Rows from block 3 of a small self-supervised image encoder, named by matrix and row number. Rows with one number belong to one neuron. Each number is 128 + 32 x the weight over its row's rms, rounded and kept within 0 to 255. All counts start at 0. Numbers have three digits each.
Before each neuron's rows are labels from the 100 images, of 14976, where the neuron reaches its highest value: "strongest on" is what is common among them. Only what is clearly more common there than usual is listed. The data: retinal OCT scans (Kermany 2017). In brackets: how many of the 100.
# fc1: MLP up (model.blocks.3.mlp.fc1.weight, 640x160), inputs 0-159
# fc2: MLP down (model.blocks.3.mlp.fc2.weight, 160x640, transposed), outputs 0-159

strongest on: finding: choroidal neovascularization (77)
fc1.328:065122113061127069109144106154140132127128090170123140163128133091128190155136126113118171095089128136134131143160123195172123151115168156173165111181154149131148196168142152141130144056118145146153145079131124160085076138120150190126112142092100115180094138147168119131123129171171168117087111122127098130127105066170188070073149103181100154073181129074130076144131152160192169133125180085091121138112146118130116168133124188145128173163073151161149143120114120075128061174117119
fc2.328:113121118124165084134123154109127081105112128130123099124118196170183135069138169166113086121173142064090176132101121136162162122127110189097088096158105069116141148098165151130148131189071104120085115161123117114095153100192102120130119098102138088091155122055067148128120135088107139083172074175139121110085149168130109180152153166094111092177099125168087176145143110076105107112134121153175096130102116132115140148075110067152119096123123095127046159111116076204091111090099147

strongest on: finding: choroidal neovascularization (59)
fc1.578:058158114148078108136120147130151107083083147115111166128149178122114136115177141155147149161127112151123152138182140088155079148122117122112132093098066123137149153101172135122115108137125138098121134128134082135127107122113130099121130112140072168055166153069069127098180098095097091175153170100178063191111121138163138100168142145166147144153124116065125126155083141000144074139155176126109090128129147107090105121137149115068182160116070140134093168164104160145149100156048131
fc2.578:174093131146134109135175123122176144094091155133162101153150138175165150137123144083132163144169148191113191085101141139099185167079142140128119100152151123187108132163129160169124093169097146159116093167105147130160137157133101161129071073111198173142134123200148175102109107130131138100195174126055103125102141104163039117079137119129066155174144140170165077147127146153129183115132102168167165154126110142127075143108122160188131074119157116044142138112126100109125104144160104

strongest on: finding: normal (83)
fc1.139:125077134095119092090116112156132087166161112112082139179108069094144073184139139111112106098096121109144199208121168102097080135136127124173072088124110122133165157150122146135108129086091124136085174096085110115155140142044127076108161135109137115076145152139203115127193104148154112117131105141101152125191115115105071070134145171086185097169187202128171122136149137118144098104149108128073097165189153130187099144156129143117140118158120082117179130152108135088168120159116120
fc2.139:091104153168101115114114158147103132080091102159124081082138075176112172120130146156112092082086147149069072116133170169134157099121147092109140137176128129128177054128176156196124116133154171131121101180121174193078109152155133155130071160156097158184103066121111094138112153123069112172107126101159137134128096123075101116088158111089100162070106112127105149072129122167106165134127108121157193114089160142139100100071098145132128068111106220124139070170131153130134148096121135

strongest on: finding: normal (85)
fc1.509:129170165095172114095091122161133151118124157133135093136193107133172155082088081066105110164131134136113086127136161109106090137136125145144174120146093065117115077161115100170150062136131126111109116062219150090144151160144191141126059163172110124149100093128147091078098104120087110127112110137143109142156082121122150139077119145131165132142101116149104129140141210108142150163198172146133183146071142102090141104104125169150198123141049141158098135058072156112108165159151112
fc2.509:112119089132106142131157158132146102134128120092140133176117165146079124127165160200145129115078102178096154108124111127131143099137125091155099120102080175130076128102103177116158184108098153165135125158085067166144143115118064103144169116056098147175179211069103176199116148149205138176169156099141164132123134127097154142129080116068123127119135062133145099184109088158119136128099149141097060085164120145143123137120120092108075168122171092094131097160156084170142124108152181

strongest on: finding: choroidal neovascularization (92)
fc1.337:177149116115101151161113139056136072137167157096174113098126074150152060142126150135105121130055136162095166107110082164151148095114094097140118100134119063124157120097152097133099133085146119157190162134105079098072062198126202105181111101107157117149150114128119093149176144155135138191153147175113107145111110109147176105097081150105121153083126134136153101151177120092143169130141126176097068138146089090109123087118080101128174175217113134131155153145134164114152065106117117
fc2.337:184143151173101117133131162118084092126148128145116216075075215143128115106114140116124156063079160120185098121164125110127160109116174095173065112138094102099131154135109153134139187119168125055153162137101115107072156065091163123136142102114192109125134154134154098154123125107129124055111113125126169154115090142076090142175161054060089116171169124125147132156123116097057099109146184115125141137116128110119152102124149132146141141098100091111146153089031140103132142166141130

strongest on: finding: normal (92)
fc1.340:164167097112114118158131169148092159161175138090139144189160138108125127108103125122113190086072116105094144105184116150193137139128101112180099167122136121107098081120133132121124113142117115050163100134180108153171128141102087144137096116113092131084152098172083077156142163113095143118131082155145164116154113159166057100095182151112177083193198052114145088090136099120160113093093148136106149153116129113105113142140068170187150091119117124163134201166107130094065150133122198
fc2.340:112102116075169139117183091124181096144046186163154119118141141159133163117082132124166094150152171129093095132091162092177125104132101121124160161113121131153099135171091130186138099141110122090147135098077101093073091106142170126166134098164120192221137180111170150081111138167142053094161111134118085202110190124126153116130174120127124152105104125133099105107155128130170102133163070114118139114096187127135066171145150130113080159149153141099116136128112171145191180120088079

strongest on: finding: normal (90)
fc1.408:089143112148091171122156100136171103131187110101144119116128144085103093148140101059138120077152197128170129183153184184140160126105064126088109124107161087169144094157094123140160143145091080200173110151144168093126084116129119156152110112071102140124165130175106085125102109112148122099100088142152114134142149171150145137157113101091101074139152071134236167096129178117165126122129128164087165066164147086103073169094068149118162125175150125114139132175087148129102082132147121
fc2.408:131177165103164070173149169174191074124112180161105093109138136118120147086111087158108156150102122128096130134110109088144115110090124126130135072114127126149097131172123093158143081122129165142067147120150160141109110109075094122122140173126133159129089125103156142105104125124129144124154175085066226085132146112095147179139095193179146118081109117111068120121133110028147118120193076138132056167119127119115129171168175181139055149130131083101140155090182132128163147117098096

strongest on: finding: choroidal neovascularization (65)
fc1.503:165181169174132186138085169169107090109084133120154137136162108131140128104117130106110152125114100125165149145139104095091086136162153146035126132058065110099137112126112092200160158148076133173112119103137108107125159106107163210093128127201134174218126128151098063105176117165152112110170170136115167156118145117169105112109143156143122106114140177149117111130139165132172151147140125152151175083066139144202133121137067147099173157078106152100135078125098159128136143085177137
fc2.503:134166100134146081105216081120151115141137128131135155124136066144129124123161148114114138098155134168181138075105153121128158148082144128096053108171192227118119170065098131078111167141114136148112142201139105137161107131148130130179094147086109124154119130126172205073116144123145082116178114143115191091152137076107157143163110126119124139146164145176175138172138164131140119082132132128120172143161155139098125096127110106091166136156113134200146185235113163116147143153104095

strongest on: finding: choroidal neovascularization (74)
fc1.611:112178105163145112169158111062132140173145102124088131137123100177142121140119075137054128137140086114064098128179137118154101157148112138137090144048113127102125194088186188157169118111124144122081110150094078181110141078098093123108078117099104158077129178133114138177092122146180090124109155181103140103123126070067139124101115144171184132110073138106119137160124119123139131156150154144075101162118157122050086090129137116185116190138116182125133161140115069124108136167064116
fc2.611:087209098106133113155111154125106142109165190166130102156181128162143211152141154071186110152147161126178139075134119126148121151123107074087157137125129099110167105168187096145152139092062081209193111116130152145117134167107080141117164102095100107168055129126157089110113178063140167087103186097159139132133146120127093218098135187112132147095159154109103149126116109141116115078120097098087142144097106119168173143165176121148127131148102153100134110145144154116152162120172116

strongest on: finding: choroidal neovascularization (63)
fc1.77:107098156115133127122074105134133181057204133105139169093149134116129173077082123121115114146183144116171133155128087153088080109091148146097164132119132077159078102165074108136108109116137122109135154155135103150126135097127166105098136170118141118135065107100142154088086096217126118118151100123172096155067139103115164124103157140047176205155157081152114150179132066116179083160089147125175093132155123147121171140109101085137096094176142124120131170101099055098115156074107112
fc2.77:148166131165118102145100136105160138152084180107108087163180150088186114186179075157124124126138171149144139085177165094173145139124098094154142075128089154113142137151116154079121094206118112195135157105121174100093062181103122077164130130129143128137188124116126140152127114104124190117167146092108114109113200170137135168169110117130137068074132173134154167172112149130079162091162158120113094104077092124158157101123123168152192138045144125117096159128150125143143125105198102

strongest on: finding: normal (86)
fc1.512:132111142147104175125137138148116115154096165141129107129141204099119117126156088071110155146115137095144076150072177103156123073137143109133141158090173137163167092164148119166177127198147153148137139088150104094150112178136106135141146125166125107170114082140098199156173122115119132169154095133191166152117114183160197109082155190108161151141206140184209119123145168120172076124095150194153135159157162174141073074163117107117126109157145125133150137085057130112157157149135149
fc2.512:147125039128155085176152142126128120139107084145115157133060119087114145137125142173159118127128153166130112083156202095114171102120101152095109166111086116182127113109094120151132095091104133148186153168134162188150152128140137127168160151141126153163106144131131152113103145160148111074140152110114129110144165151092154207185135187163104110097144107149133083075129134128162098195088105150176118137116152101184076144088135120134101157169026079162113129137176126176225114108139168

strongest on: finding: choroidal neovascularization (70)
fc1.182:139093144164148104193090135069145118199129115087173131084096161135149139144106143111129185132088115103167117127068159152119144113122099166110105087083144100121106141123110148142131090138105060159074135097131106069132167186113102141147111137073189135106132089159058136148109116154144103172162130105102105133091171150186125158121134151169170178112194137109156062120093065119102100130105192161181130161158174126105162160107115152112172148196195082099136123123065107128130091114126122
fc2.182:065135079114117136084132134169134114093138099083146144180123126080153113092063140131141099094148172129133078113194130118138157122140110077161135212160084127135096139123107087116114101092198154072167069135145126123134161145120118125124152133165148058200120122107099160096137148158102134105103152108153174209140122104057097113105101133075089152170073119118141183121145115149154151135161133092095102159144056146173145101102192106112077113129057144185146125106142136107106125141153174

strongest on: finding: choroidal neovascularization (87)
fc1.456:084095084132166074101094144139099221135114173116132066129155071137100140149076100122178108118111162167130092029134090151091143140101116143128108122081179178114089151139094183165148181165147084090082192148111065158131136170164121187077092112095121171151096146171155133159126139159147146097144146154147122136108164123106100150106110131131147113119085127096061176123084162156172163127183135123149177149090141149167097160128091137143165108145133158134129099153093072145156145139111140
fc2.456:180119177129092144175146216121105110150140121129079157155141167069156114091147123126090122121132100129112156183124149087141090168108145119153087107109055087165177103117118108142088109115134168156171095090140188129118119054111156088184121166174161055128129118067082119141153083115099148141185111113147099137202056133136157119075140148139121155119177128133189161148131120094131119142126089181085082091168107116119139143102145111100147157131117160192149175125123176103090115078135131

strongest on: finding: choroidal neovascularization (63)
fc1.502:129156135034150088102108137087135103152096095151155153177122151151144127140058115137168111121097135130134140112187144123101099129165120148095058135122090118135107120046061150109056105155125118104104079054147120096148115074145092150107103102114166093169166109143169073105154189079117144108182149111186109068126075120117121104113150143095114149128206118114162157120103120160158098148180105106155157135075098143101160086136149133095127168155150106164106106131098147161169103123168057
fc2.502:137135164096126078110171102115073142197109109122169128148111181102091167106184089112140086098123059200105148086122112089135161156150158149144114102141165180125120151075084149124116123135212162126173112097122175176132114115118131155106165109140115147133105170071108160192115155125126107152139096120088132085089103080167122085122155162078098114094155095109109108117158218148108167156123159176123121120083162149077068139108182153088119118163117161164123164085147113117186166099150111

strongest on: finding: normal (88)
fc1.63:114117130155120146127158132135103109147129156156113156115163137146188098140134139109154116072159092162118151126104155154131113120088106131110124111129061136139094175110044186154169124167113150135079104099141126121169166115218092106073092123130194140127098118082090140135128125088160149107161153173147082150105131120070131134130115140142144158145145082126139171135132104109157179170168043096164220191103103111214087168145057098159136161127185129103101149133114115144133126158096198
fc2.63:155090153145081152106059054090167125122145120108169158144095112121134113113099072140084132151127147122167119122130066166107110105199172159121095144093134115118162075137117119135135168109119135225197141090160110096103054107096116183124188152142078143147159112134145128173090136081102115150146127089154118056155106061193141116146153111063124112069124113177130067121118131145143131116141131096108147117092111099092119095161113066131100120127095090181149176106085109142114162133114094

strongest on: finding: normal (87)
fc1.232:129062167170192118149125063143127150101105148139198175106070163135150141119156128130173121096129134109095159101174155103153162154058067173148139115148124064163133097156140131104163121103127065133111116099123146116103111176106080158107099088110128115057126193121117125140135188077112099113122112115183162143129168150138080071166149127136196123134082154085106141178136121109105186113142143168138114125074121156116104107188135159097123144167070102136126138138163128153208110183160161
fc2.232:120178117130124106099099173178087067146102114143131067213108131132110126121157120155108157160117116100122031144078115138090114165148183059100140122136163120134118116084130084109122165169179167134117158180083136187147102098094166101116153123174141131196162056187098153151113100162122069065099152097084126123132144106153189100128118107122095117155156159101143100092115129184161152198174138101142126137175142125137137179101100135106099092167158121147155120117165131080105149097129124

strongest on: finding: choroidal neovascularization (77)
fc1.83:095199134119111124163151095048126077122132157142170135083081138167072061105112159160097122104126144211126162146099159104138104149097118132155074066085120161041083081109148116165100128085154129124144137168143140144108079139142147119093107170093133102105156173153078116147081127167104097154100141153134074075187150070160111127153150141105111103129143117121143119128148082092115109155146099114146110125119093095122090124105128194097142211165165136134135182151143119132165193173146094
fc2.83:142162141173134138142077201143095118112120156115163128124129132085076141092148112090098124154119165097089136133098126154128140089164227076143059142119103066151155113126101115136184128108072121120085137119088095135135080128121144171196081090162140127108114109139125117158136145134095143067167138179131142153135118079146123115181093171080084145064115091090177186198178163119119097143135141122060163099118122156084086139122159110157090140153141141173184145104075137116124134193149108

strongest on: finding: normal (85)
fc1.533:148167081141155158076124098082128180137071114137124115159119125091137121141124108062116154088110167151108152104131150132160079145144159142179080095184111126121088113146171044149117142199122145142053106159136160145089043133124143106160200174126141135100183100135156107069132087157164167160142156114103180141116075151128121093097100124155147114105121165068095060160141109118149146147139125137144135093111103157079119141167091145141211136108073146163101100154114108159178128126147072
fc2.533:128144129126095192132188132181111100104165110184155114087161095138127110122093126150111103086145111179132147125064112106170100121119092122072174146099139137144114197103159124175163109093085135110178130107144149138127156115101083143116144068124120186157134114136096103158068164200112152101130153086133039126218099130167197117127147174149121084138108128164185143093122151123168113122145116114120097174188094043074145069096155112091129135091123115114145159112125132115092132082123130

strongest on: finding: normal (79)
fc1.247:118075103091062087126107079106153113099156078185120105150104096112120131139147157132173155098129162114147087125100129150102122117141160136152111096112141109104126130076124034116149139101108145170110183129157181143096081148024138118128160107180117156118137142079133107093151149195154123122130164075129203170107074141093166112159091167110102090155180140124157140096078159124106128046155128142155058165135102137091174110149083142117146139145118116109129124177118157051105093158133095
fc2.247:088105149139137132135121129178142106065178143154184152116142143125173124130142122160081122111090160179073152158099103145144114128132100194130097119145166144150074114149146120110086124161081163113109171133183160065134110121126167168193086185106174134136152110185117068109111078118120142134132044131144119071163131135180117092118183130162135131113091113154105107131125137144098182151095098132081174104079198056158155163123145125132054151123124183128114148158127123185128195124116175

strongest on: finding: choroidal neovascularization (69)
fc1.133:153178111119100124131117149110157142096164184106155153160173102107155119146100137124108160148073159139144112115081145127119112145155156087054066096129086045089158108146105120166090097129119169138135144062169116161131104120154077147103119139134126138127149151079172121172154085108196137187141100164083148126136154085144073171046222173124130136117162142100088077106116142087123113140114154124073174106131099138112167118123065055103108122119131104191131112089111170104080112109143114
fc2.133:090105123079088136130111113111056095112094148158082127082099141091071086105093127069122081158130138111082126087131075123128106143068118160129106166169134145091139185073088138133137119113140059119129132198154148100122093159111197143108098095103094104127162116160102170080137146106115091107151146115126125100082114081080147064168090108090142165154111119119179143096200102172110146155095117125129118126126115117149170132151162193165175179154118170069085138154130166120123108102141043

strongest on: finding: choroidal neovascularization (69)
fc1.130:127087138182090096109136153119144125121122155214113158147110148118094102094097152123124146157078130085153162114139105106112154173134121148062130106115166111127144170130147163146146092097162103100140150175115156120198089143116176146072150172055137147096165104095114146176198055132121095152130151181139092179135104108085110151096129114091148114131151123083114126091141208141198108166143067163200109088132115125175093105097106152074178099114172115120137161176145090122102120114073152
fc2.130:120126098125084156128122121106119043090114097117115109111112166170086150080161068203092094114157107125054073108117124119158093178168131096110116147067135119138175121125163177150107132102115117146063072161122156100120130178114073142122203129150139167111138154122168127125099102106163181168087146142163143094160146108116082099109089126117100102125162144194215146152110151132090161146116110134160106128086147083129142156136135093158085143121086102143104154032146131147157088193125111

strongest on: finding: choroidal neovascularization (89)
fc1.231:146152111140088137118153128119136177142119153115058105082137105137094103202126105095099159124164163136162192117110151165190137128090131135140090138129058139099063213121151081139113135123109151152128170101116094124121079161112174197103155102130207131141074110106168153133182091142135134202107160157159128126126144079074148100126100172108138082057140129116153123141113100174102143104119125158126120087146129089157066063113146043141125166086164159167135112102139142140132084124149156
fc2.231:116167133106179140147127166144126082100091095119173167149147158149160202103088138245142133092098134142150124160134109164147136127164105063100097138169159119116178139124136181161038097094134146089103114135161179146147142131109137108167126173159063094162168166145072111091173151155146120115119120130080125135156120151153141086108141128149134126180105136115147120092113172138174126071124183104161152178184109133087203113128090157173162118178124137126143105138108114071144094129071165

strongest on: finding: diabetic macular edema (56)
fc1.579:092144125155128095144147171096125126099136135120102124171124117140144121135106093140067140125074084114138119117169128089042091179092171117154153143177207144075108163142168179155134129105147153099063127161099137075119171120128122136135087119091106090118135111114092064182159127067037109144108145145180146150094077112128118061113144107126145123160102127140178088108151203119150121094179177122122086158097133189113130100069154124104047126118058146145138116141109160111113115099106119
fc2.579:128151115176164087082194102156070118132103109118132055097144121147089129090112147125163158144111122143086106121081104148163159106091098109148115127121182110107123100176146118176154166118163152171152113100178109130055088140080105118131121095071162177173109118181184100111088092094113091157162074151110132138064160119136127170139159147129153178099184224102135118171104135071133134099104099144119146094133072114107155102166126141200094162117167095099115103044142124128125140131125136

strongest on: finding: normal (87)
fc1.58:108147136188122116092088133093118066182044131158115136168152183112129086128146097136133084100076135126157142116143134140157168162106158132119156156161131097159132118068144096100160176197153075146130127108129118132161084166132085114140165176120087152166156147143123106144128132115155150099142119190140105079153122128154146129119155140157142088100136100155187196115155087147173065129134194149107118114189116113147089122141068111128105062125137050101230122067161173119112112102119104
fc2.58:149105080177098097136165129124138117085086130111169165167127053145124087118142146089073134161180102165100128081099123125157088174140098160130115154158102131127176122106089135140191136102128126122144134175127112152118152139093157140108108152209126115102154167155181092082130096105215080126142168100112103115182175160113112153195042117131145108154169092188127066118142164126092130138152092133094116148167130125117184081169118136151130116125091092144200139176084167138108161154101083

strongest on: finding: choroidal neovascularization (87)
fc1.256:122150123140141091141117134121195062105070113099113087140148172131108120129199103172052176087109107174117139112112103136204158096104136225121133145141092188113086137094113153104173140114106129193142126138089140104175113123165143169110099154115102139178183139064069161147180135138084097134108171136091079133169082151141094101129123106128121136154125169115104099129119083150152099081103138124133117088085138092142163099146101085061145094128175135140113129121159075068110145133126188
fc2.256:123128186076152174081084153113120180155180074127153139114131099083133103123098098084149175175130146152091153192143122158100122208141121057159050128110130135173153069130142090123128122114175133073078115126199132184113152197132156116115120131176134093111151126175138104094109083108151131153124139103119091103142146115076128075188122122100068143106150098148080083129164137061165193135167113134131125107158109198153088141107112134144128096101113169140112103127077125100153117126126103

strongest on: finding: choroidal neovascularization (62); finding: diabetic macular edema (33)
fc1.313:111156100118108124182115121069088187215158148126143165116162199166117126166099113110129117114151091148181181114142141143071172181157135155128141142034169160105149156168121128113123139106163147153133152066101132146067124140148090100109084066155120111143115126086116170087096132133053149118171116132189090123104076098163153116162110122199112154055089156156115080133152095094137157105095142132094119103118146124117178088115152115151153162105127164105096138143141151080110102186100107
fc2.313:137150154147136125087185091138131124103106145154108095147112135116133176127058138160100115167115182141069037088115129111185057090121136097160137073169110130138150140105158151175149152118029129128155177166114109140158125158157167156114186137071128125089122144113114062170149155155162201174046124090111137139133141144165108126123120107097130118162170131173175162180161143132092157155185139143182113182124109097189124186107142160129075109145141106154138119146118115138122120156151149

strongest on: finding: normal (80)
fc1.75:106118117142143161190159135140150138155150138136126125164082106163162102124139113115118149129130093153125135131121059093101175141105161105081156146130140130060071145098064076141161159122137153137112147120185084155146083169140190115151114137147132130153137127188126104125164160154136103121170161130144142145147103101099109159182158134094103149146127093146209088137084056059156105128054096152148204097101085127127124098145080167177150098118203143141119073102165134066112099078095065
fc2.75:207174108138060128103135106077138083168097123101146170148118145139182142095061131094111068140123137117113194038125148172142132043107103148114110128120113157120094127190148155095145158120103108092114098166126139050103137068112104133090123109145106139168135109115094163138144160097132117118149115152108111096115115135132119186126069140200135128126113138133095183145133123138096142134141178100106047157164130118200160137105133097128098124152095105132110176142078148209179121141112183

strongest on: finding: choroidal neovascularization (76)
fc1.237:125125096160150153127106164143119104177129157109165124141134125163122122121154063118128181145133130147108081092137183134088061121122145158092149149093194169096158173160145124124153127107091113112099170116100093081176193162145131120056154148105133112117145092100130107154199105135112111075144148115182124198047196141151068109107098132183109154114154099087126121101158117081120135155094184116084150154153111125140138119141171029083176165101106118142110119170133158109165074133172151
fc2.237:159111146081156123140127155130118128052117162159126136142113112164162167107063147166074115088155127147079157150097119081158159167135091134198107100106116126153162098108143099115085135100179118095141144086166144123121134112120154154169145106151180133136196083143114079067118109077088150113152070108175144119135153119084089109141157059110196113169092132125127102144160146165143118124211134138181117143100114141123130143150130108177082028141121093106127197080111081108077120146087157

strongest on: finding: choroidal neovascularization (63)
fc1.297:170138130182011165136178150143108144115137109150108143166133137099144142119100153142103135109161126112098126095155154106137132110146149196080079159156136089117143167064151166139117124154088095136130081114086103132140144113148117074085117074111151121163108172119109101173165131102112195101191113167115121128103150200135160135091141159203141076163164097155118146092085108081165085102119155116100156146116096096179135122156075150153120164108128148078058145068170108153094149102172168
fc2.297:085124112086196086099073098128202126129111155127114152075168101185133158119153122089144124124137134147162130138082121120154110110097075129126133147106107138120179130131147100137104155099108115161086115104115108126118169123127143123118127161133084133167148132098112146069084084111201159148056202111080102171177139094148114116142171180148138137110095191146105145157179128205151135152136201142191107128087172133088118124109095134126156170107068131199161142141085132123149072132051091

strongest on: finding: choroidal neovascularization (88)
fc1.155:092099107116144128095122087166111154108165125114092139171121105118106157122130141151203143122073110085154114096157103120134124204112138137102191088076157157071130119102073157125078134111094063118103198162108153147170076120148136158122145055114123175115103062122143136108160136119155112146122124105159165096119093158109198075131143119152172094131163119159138108139115136132199173070115113141161151148131144119185178142119126133161088168167103129180160148186082163096118084084208138
fc2.155:165102094148106126136112148062132123172122116104145144181144179153096103137154114106142116076127123164092137149130115149099087132176108091192074111148120116143084153168103149107134119144125170112086099108134126183108143090107145110134070170165101096141132166138133130112196112140112138082182050137151077169155118128120085073163134088095094162147109080121151172134071163118082145105155169141120183131217135160093152135126161108112170060086110115178096139102129142163135079137033181

strongest on: finding: choroidal neovascularization (64)
fc1.255:159091131145100127144122126122075103159168113130121172174113141112123092103154098129069191135105081079107135117121145115091141166089137176125137104182126204149113157120087123119169142112113124111069152144138109087109116117105074123196111141054125169168127088180126143141099117163096131182140106159140137149094130126144133125133112118143164182125158147092175168111090109086086110157084131099232114063166041069148163142120136096122132070158140143118132143119156158152163173085094200
fc2.255:092106081135161140120144060086147135092068130082159061072137089194122098158107136144117077209156151141137145085145138151158152131155131107134138143119128057053151150162139093169083112114166104158143095162123116155186152171120137132116126092180115107074136143092179129098139160104124110108074161087155120112191148153131082130148111119087102062106107113154107073098119206144130167133158106137094083151098116135158121141173094158158121115104123038141148148165140119077122083121134109

strongest on: finding: diabetic macular edema (56)
fc1.520:090117127062085117135091135132070103160104185103085120118128114122185136098139079167120060103167183091119173135105112099157131122126063116199142109143100115146171117083123128068134162110122141106080115108085163171150143176045143150117116127150108136083124123170115135105150113220051130080101197108108216128152132091173101122110145113145118156110114110100082169146081145126068170141110134140134145083076141142101114163154108199127115157103102144132138127124076129133127137147093118
fc2.520:136066080113148129140112094138193069114131064210129157121143146133118139140065190080113161096094075146111170112120142104145181102143147111110109138094150146085098185161122169144117138137121171117157075124164179204109179097202116151138161162143109086192113120119139128143089126105102138133172088126081067113140153183131194072139159096136067069141140118156159096136147140183193115183148141133087105137093136107154128082090113117130129156138134125099111150121126115147132117084160120

strongest on: finding: diabetic macular edema (55)
fc1.535:114188108082114124150172157128157158149189173128163216177172169201141074136111127139187077123154131133146168151133176118164101099140131097137110140153114158108117144065175112184143096138071153153182145150091097163138131134141072153146134123123145194153213138159100131132140054162070086132099150085124120125128138104089162133120168167153107126142143138125154111120112085169111140112083119127103133158115095176109071094173136110147168153109122162107085144120148123051174179119124103
fc2.535:132097151185157181141139145102069158100129133138062063105132088130157254117114087133169151107141117147036144109170095171137162170110109117131087149134104076161092096197147102149135149113129112132104106159167143070102089146138112129144102109164109118149122161093142096096116167114192132163159126203114103098113064151167119091158080138143143140156172103109102139140156154090134173125071117127124181086108126147159113113119167182143076112162092105078136121137124143179124119102154129

strongest on: finding: diabetic macular edema (61)
fc1.539:195084148130147139125142163116133130130128128156157069074151166075098153137132102174126127100163142145111108151163158082098094144114173071085110161068135137088146142134149140173103156181174057141100096131105160094125141155090153131149155108094142095129104062111119078120101127119127136141087088155179130092159094072097140138090150089154147139131141145143166122196104129149159174159093132160188157086161085239109118154111119131139125073174095089146160086095111154099110056179111126
fc2.539:078078151163135118071084116141105130135104120127103162148112085159142134125116152102130102124188124170142182126107073103096107153152189157181108084165135142160171139129149100109171156134166143141049081151168146119147105129157134143102189153082099077151150119149120129116064116081167187086144169097130116135160081144136100090119126164124124114136073141071111200112123129137090078144136160113138084082108105089092240112163138178138102137070171158082105088125138094130094130091113110

strongest on: finding: diabetic macular edema (83)
fc1.186:170207096162099094118150108150158135152163077065148085137135096073129099118161073165137138119135157197183105143130115167160149108157124173053141148143104229096122134175143155075116137084110126130127094153158148133104146120113159132173142144122115098144108145089092112107098123202143079156126105133098146130171200092095111165175148073174078116113144113112153127051095113127114163136129131097136107122146080134158062082132096108095079140127140154139159153180132132059131113169127121
fc2.186:101136184135117099158098113101098114124212072127138136150055173125118131143154141144183228198119168114133130161162167106130110134144086117141121157135134093120116113153163146167129159161106108115060129118100122118196176151202129132142170104177122152072115147159124191127182206156168082164166154129075136167115139131141110186116161182110102152141140078111092143064100150126109108150152162116147102143116150168111113121112176156095145124181088113172124099123077129133134128163089104

strongest on: finding: choroidal neovascularization (59)
fc1.258:139127123157065067140136148133140105139185072117137132122127104074083146088124135174122137153137153163182132118158119121168106153178102100118212102145137128141116145148161108136143124115129165133105106122098132082144095106208152163148139156207136140119096165131084150143144170169144131192164092141104115088150160106082134091127103117145117144137124133082132083103069136148107063087189138156184137129160129174188113104116078095118086189134083165191107178200170111127170143169085090
fc2.258:137130114192142136114168117128097148195133079078151115132096092079106109162165133125122190112153106190125088163168130121085093057152152202141128128043096176150154127091161161132105088145078067150111058107143130113063144135187106069121131067120095101091152114109158136135155146151134068110129121109130117207163120121120102162183144137113172098152132041129118101076093124118152122125113113149082134087169130136185075120109119161106141134136170117142104137141124148097126144172125118

strongest on: finding: normal (93)
fc1.401:097124161059072122161100120143125062134159129165113166208112121135102151106100142152134157088175071150155188069180083119151121105171152137147120136148098117124130093076114152159201176090118124173167116088089158126140152205118097156132092129134077162194161143087113134152078183151151146124121164120181117125074130168159132155148147167156114157149116077158126139147162178160135107163119097104144109141091132157183148082120159185182114157099131118143114151075100106143124063107120139
fc2.401:159173133160129091145112105132104160145078142087115157146084132205136117217106089096125071152118140126081134128175147158140207167146150133158145124139095161107083150092107150133085183173091115120107129079147088117138095070156162162161157135115154162082114156133128100138136150106111206138173153151145137126139165142134156152152173127112169121078145098099171109199135073196116160128149078142138156099186119162095130111154099082172143091113105124146151174160105164152115113096071055

strongest on: finding: choroidal neovascularization (75)
fc1.284:113142137095112157057106116123112084136131199116138106136139115129177194073104149128158132112100120120148103130191161144115136110092168117111176094094182166197093131118179100126182160155065091101132149104092142159113129121119113219087128094137148151214119152121103147126122097127207151105151116151128148052081122155122148107115097158154098103173171149135122086133081140104142172101153146127070143101087121152173143095123099166104112178069141179189117107115102107109131107064149105
fc2.284:146137131096100073121147147126155161097092124114107138125058094100140143118184076134139091102072128153153147164152095125154186135140134102116080128155104078104181142162034122127092121105119155101110139146099075143078141044120127129124161123100113103082135117083131114111130169181065073157083089162130149152141082067115144134154132121112124142156105115156184233148148152128073095116114169138110135132212163106134094152103101114160139097131068128177149137176061116134149158140141149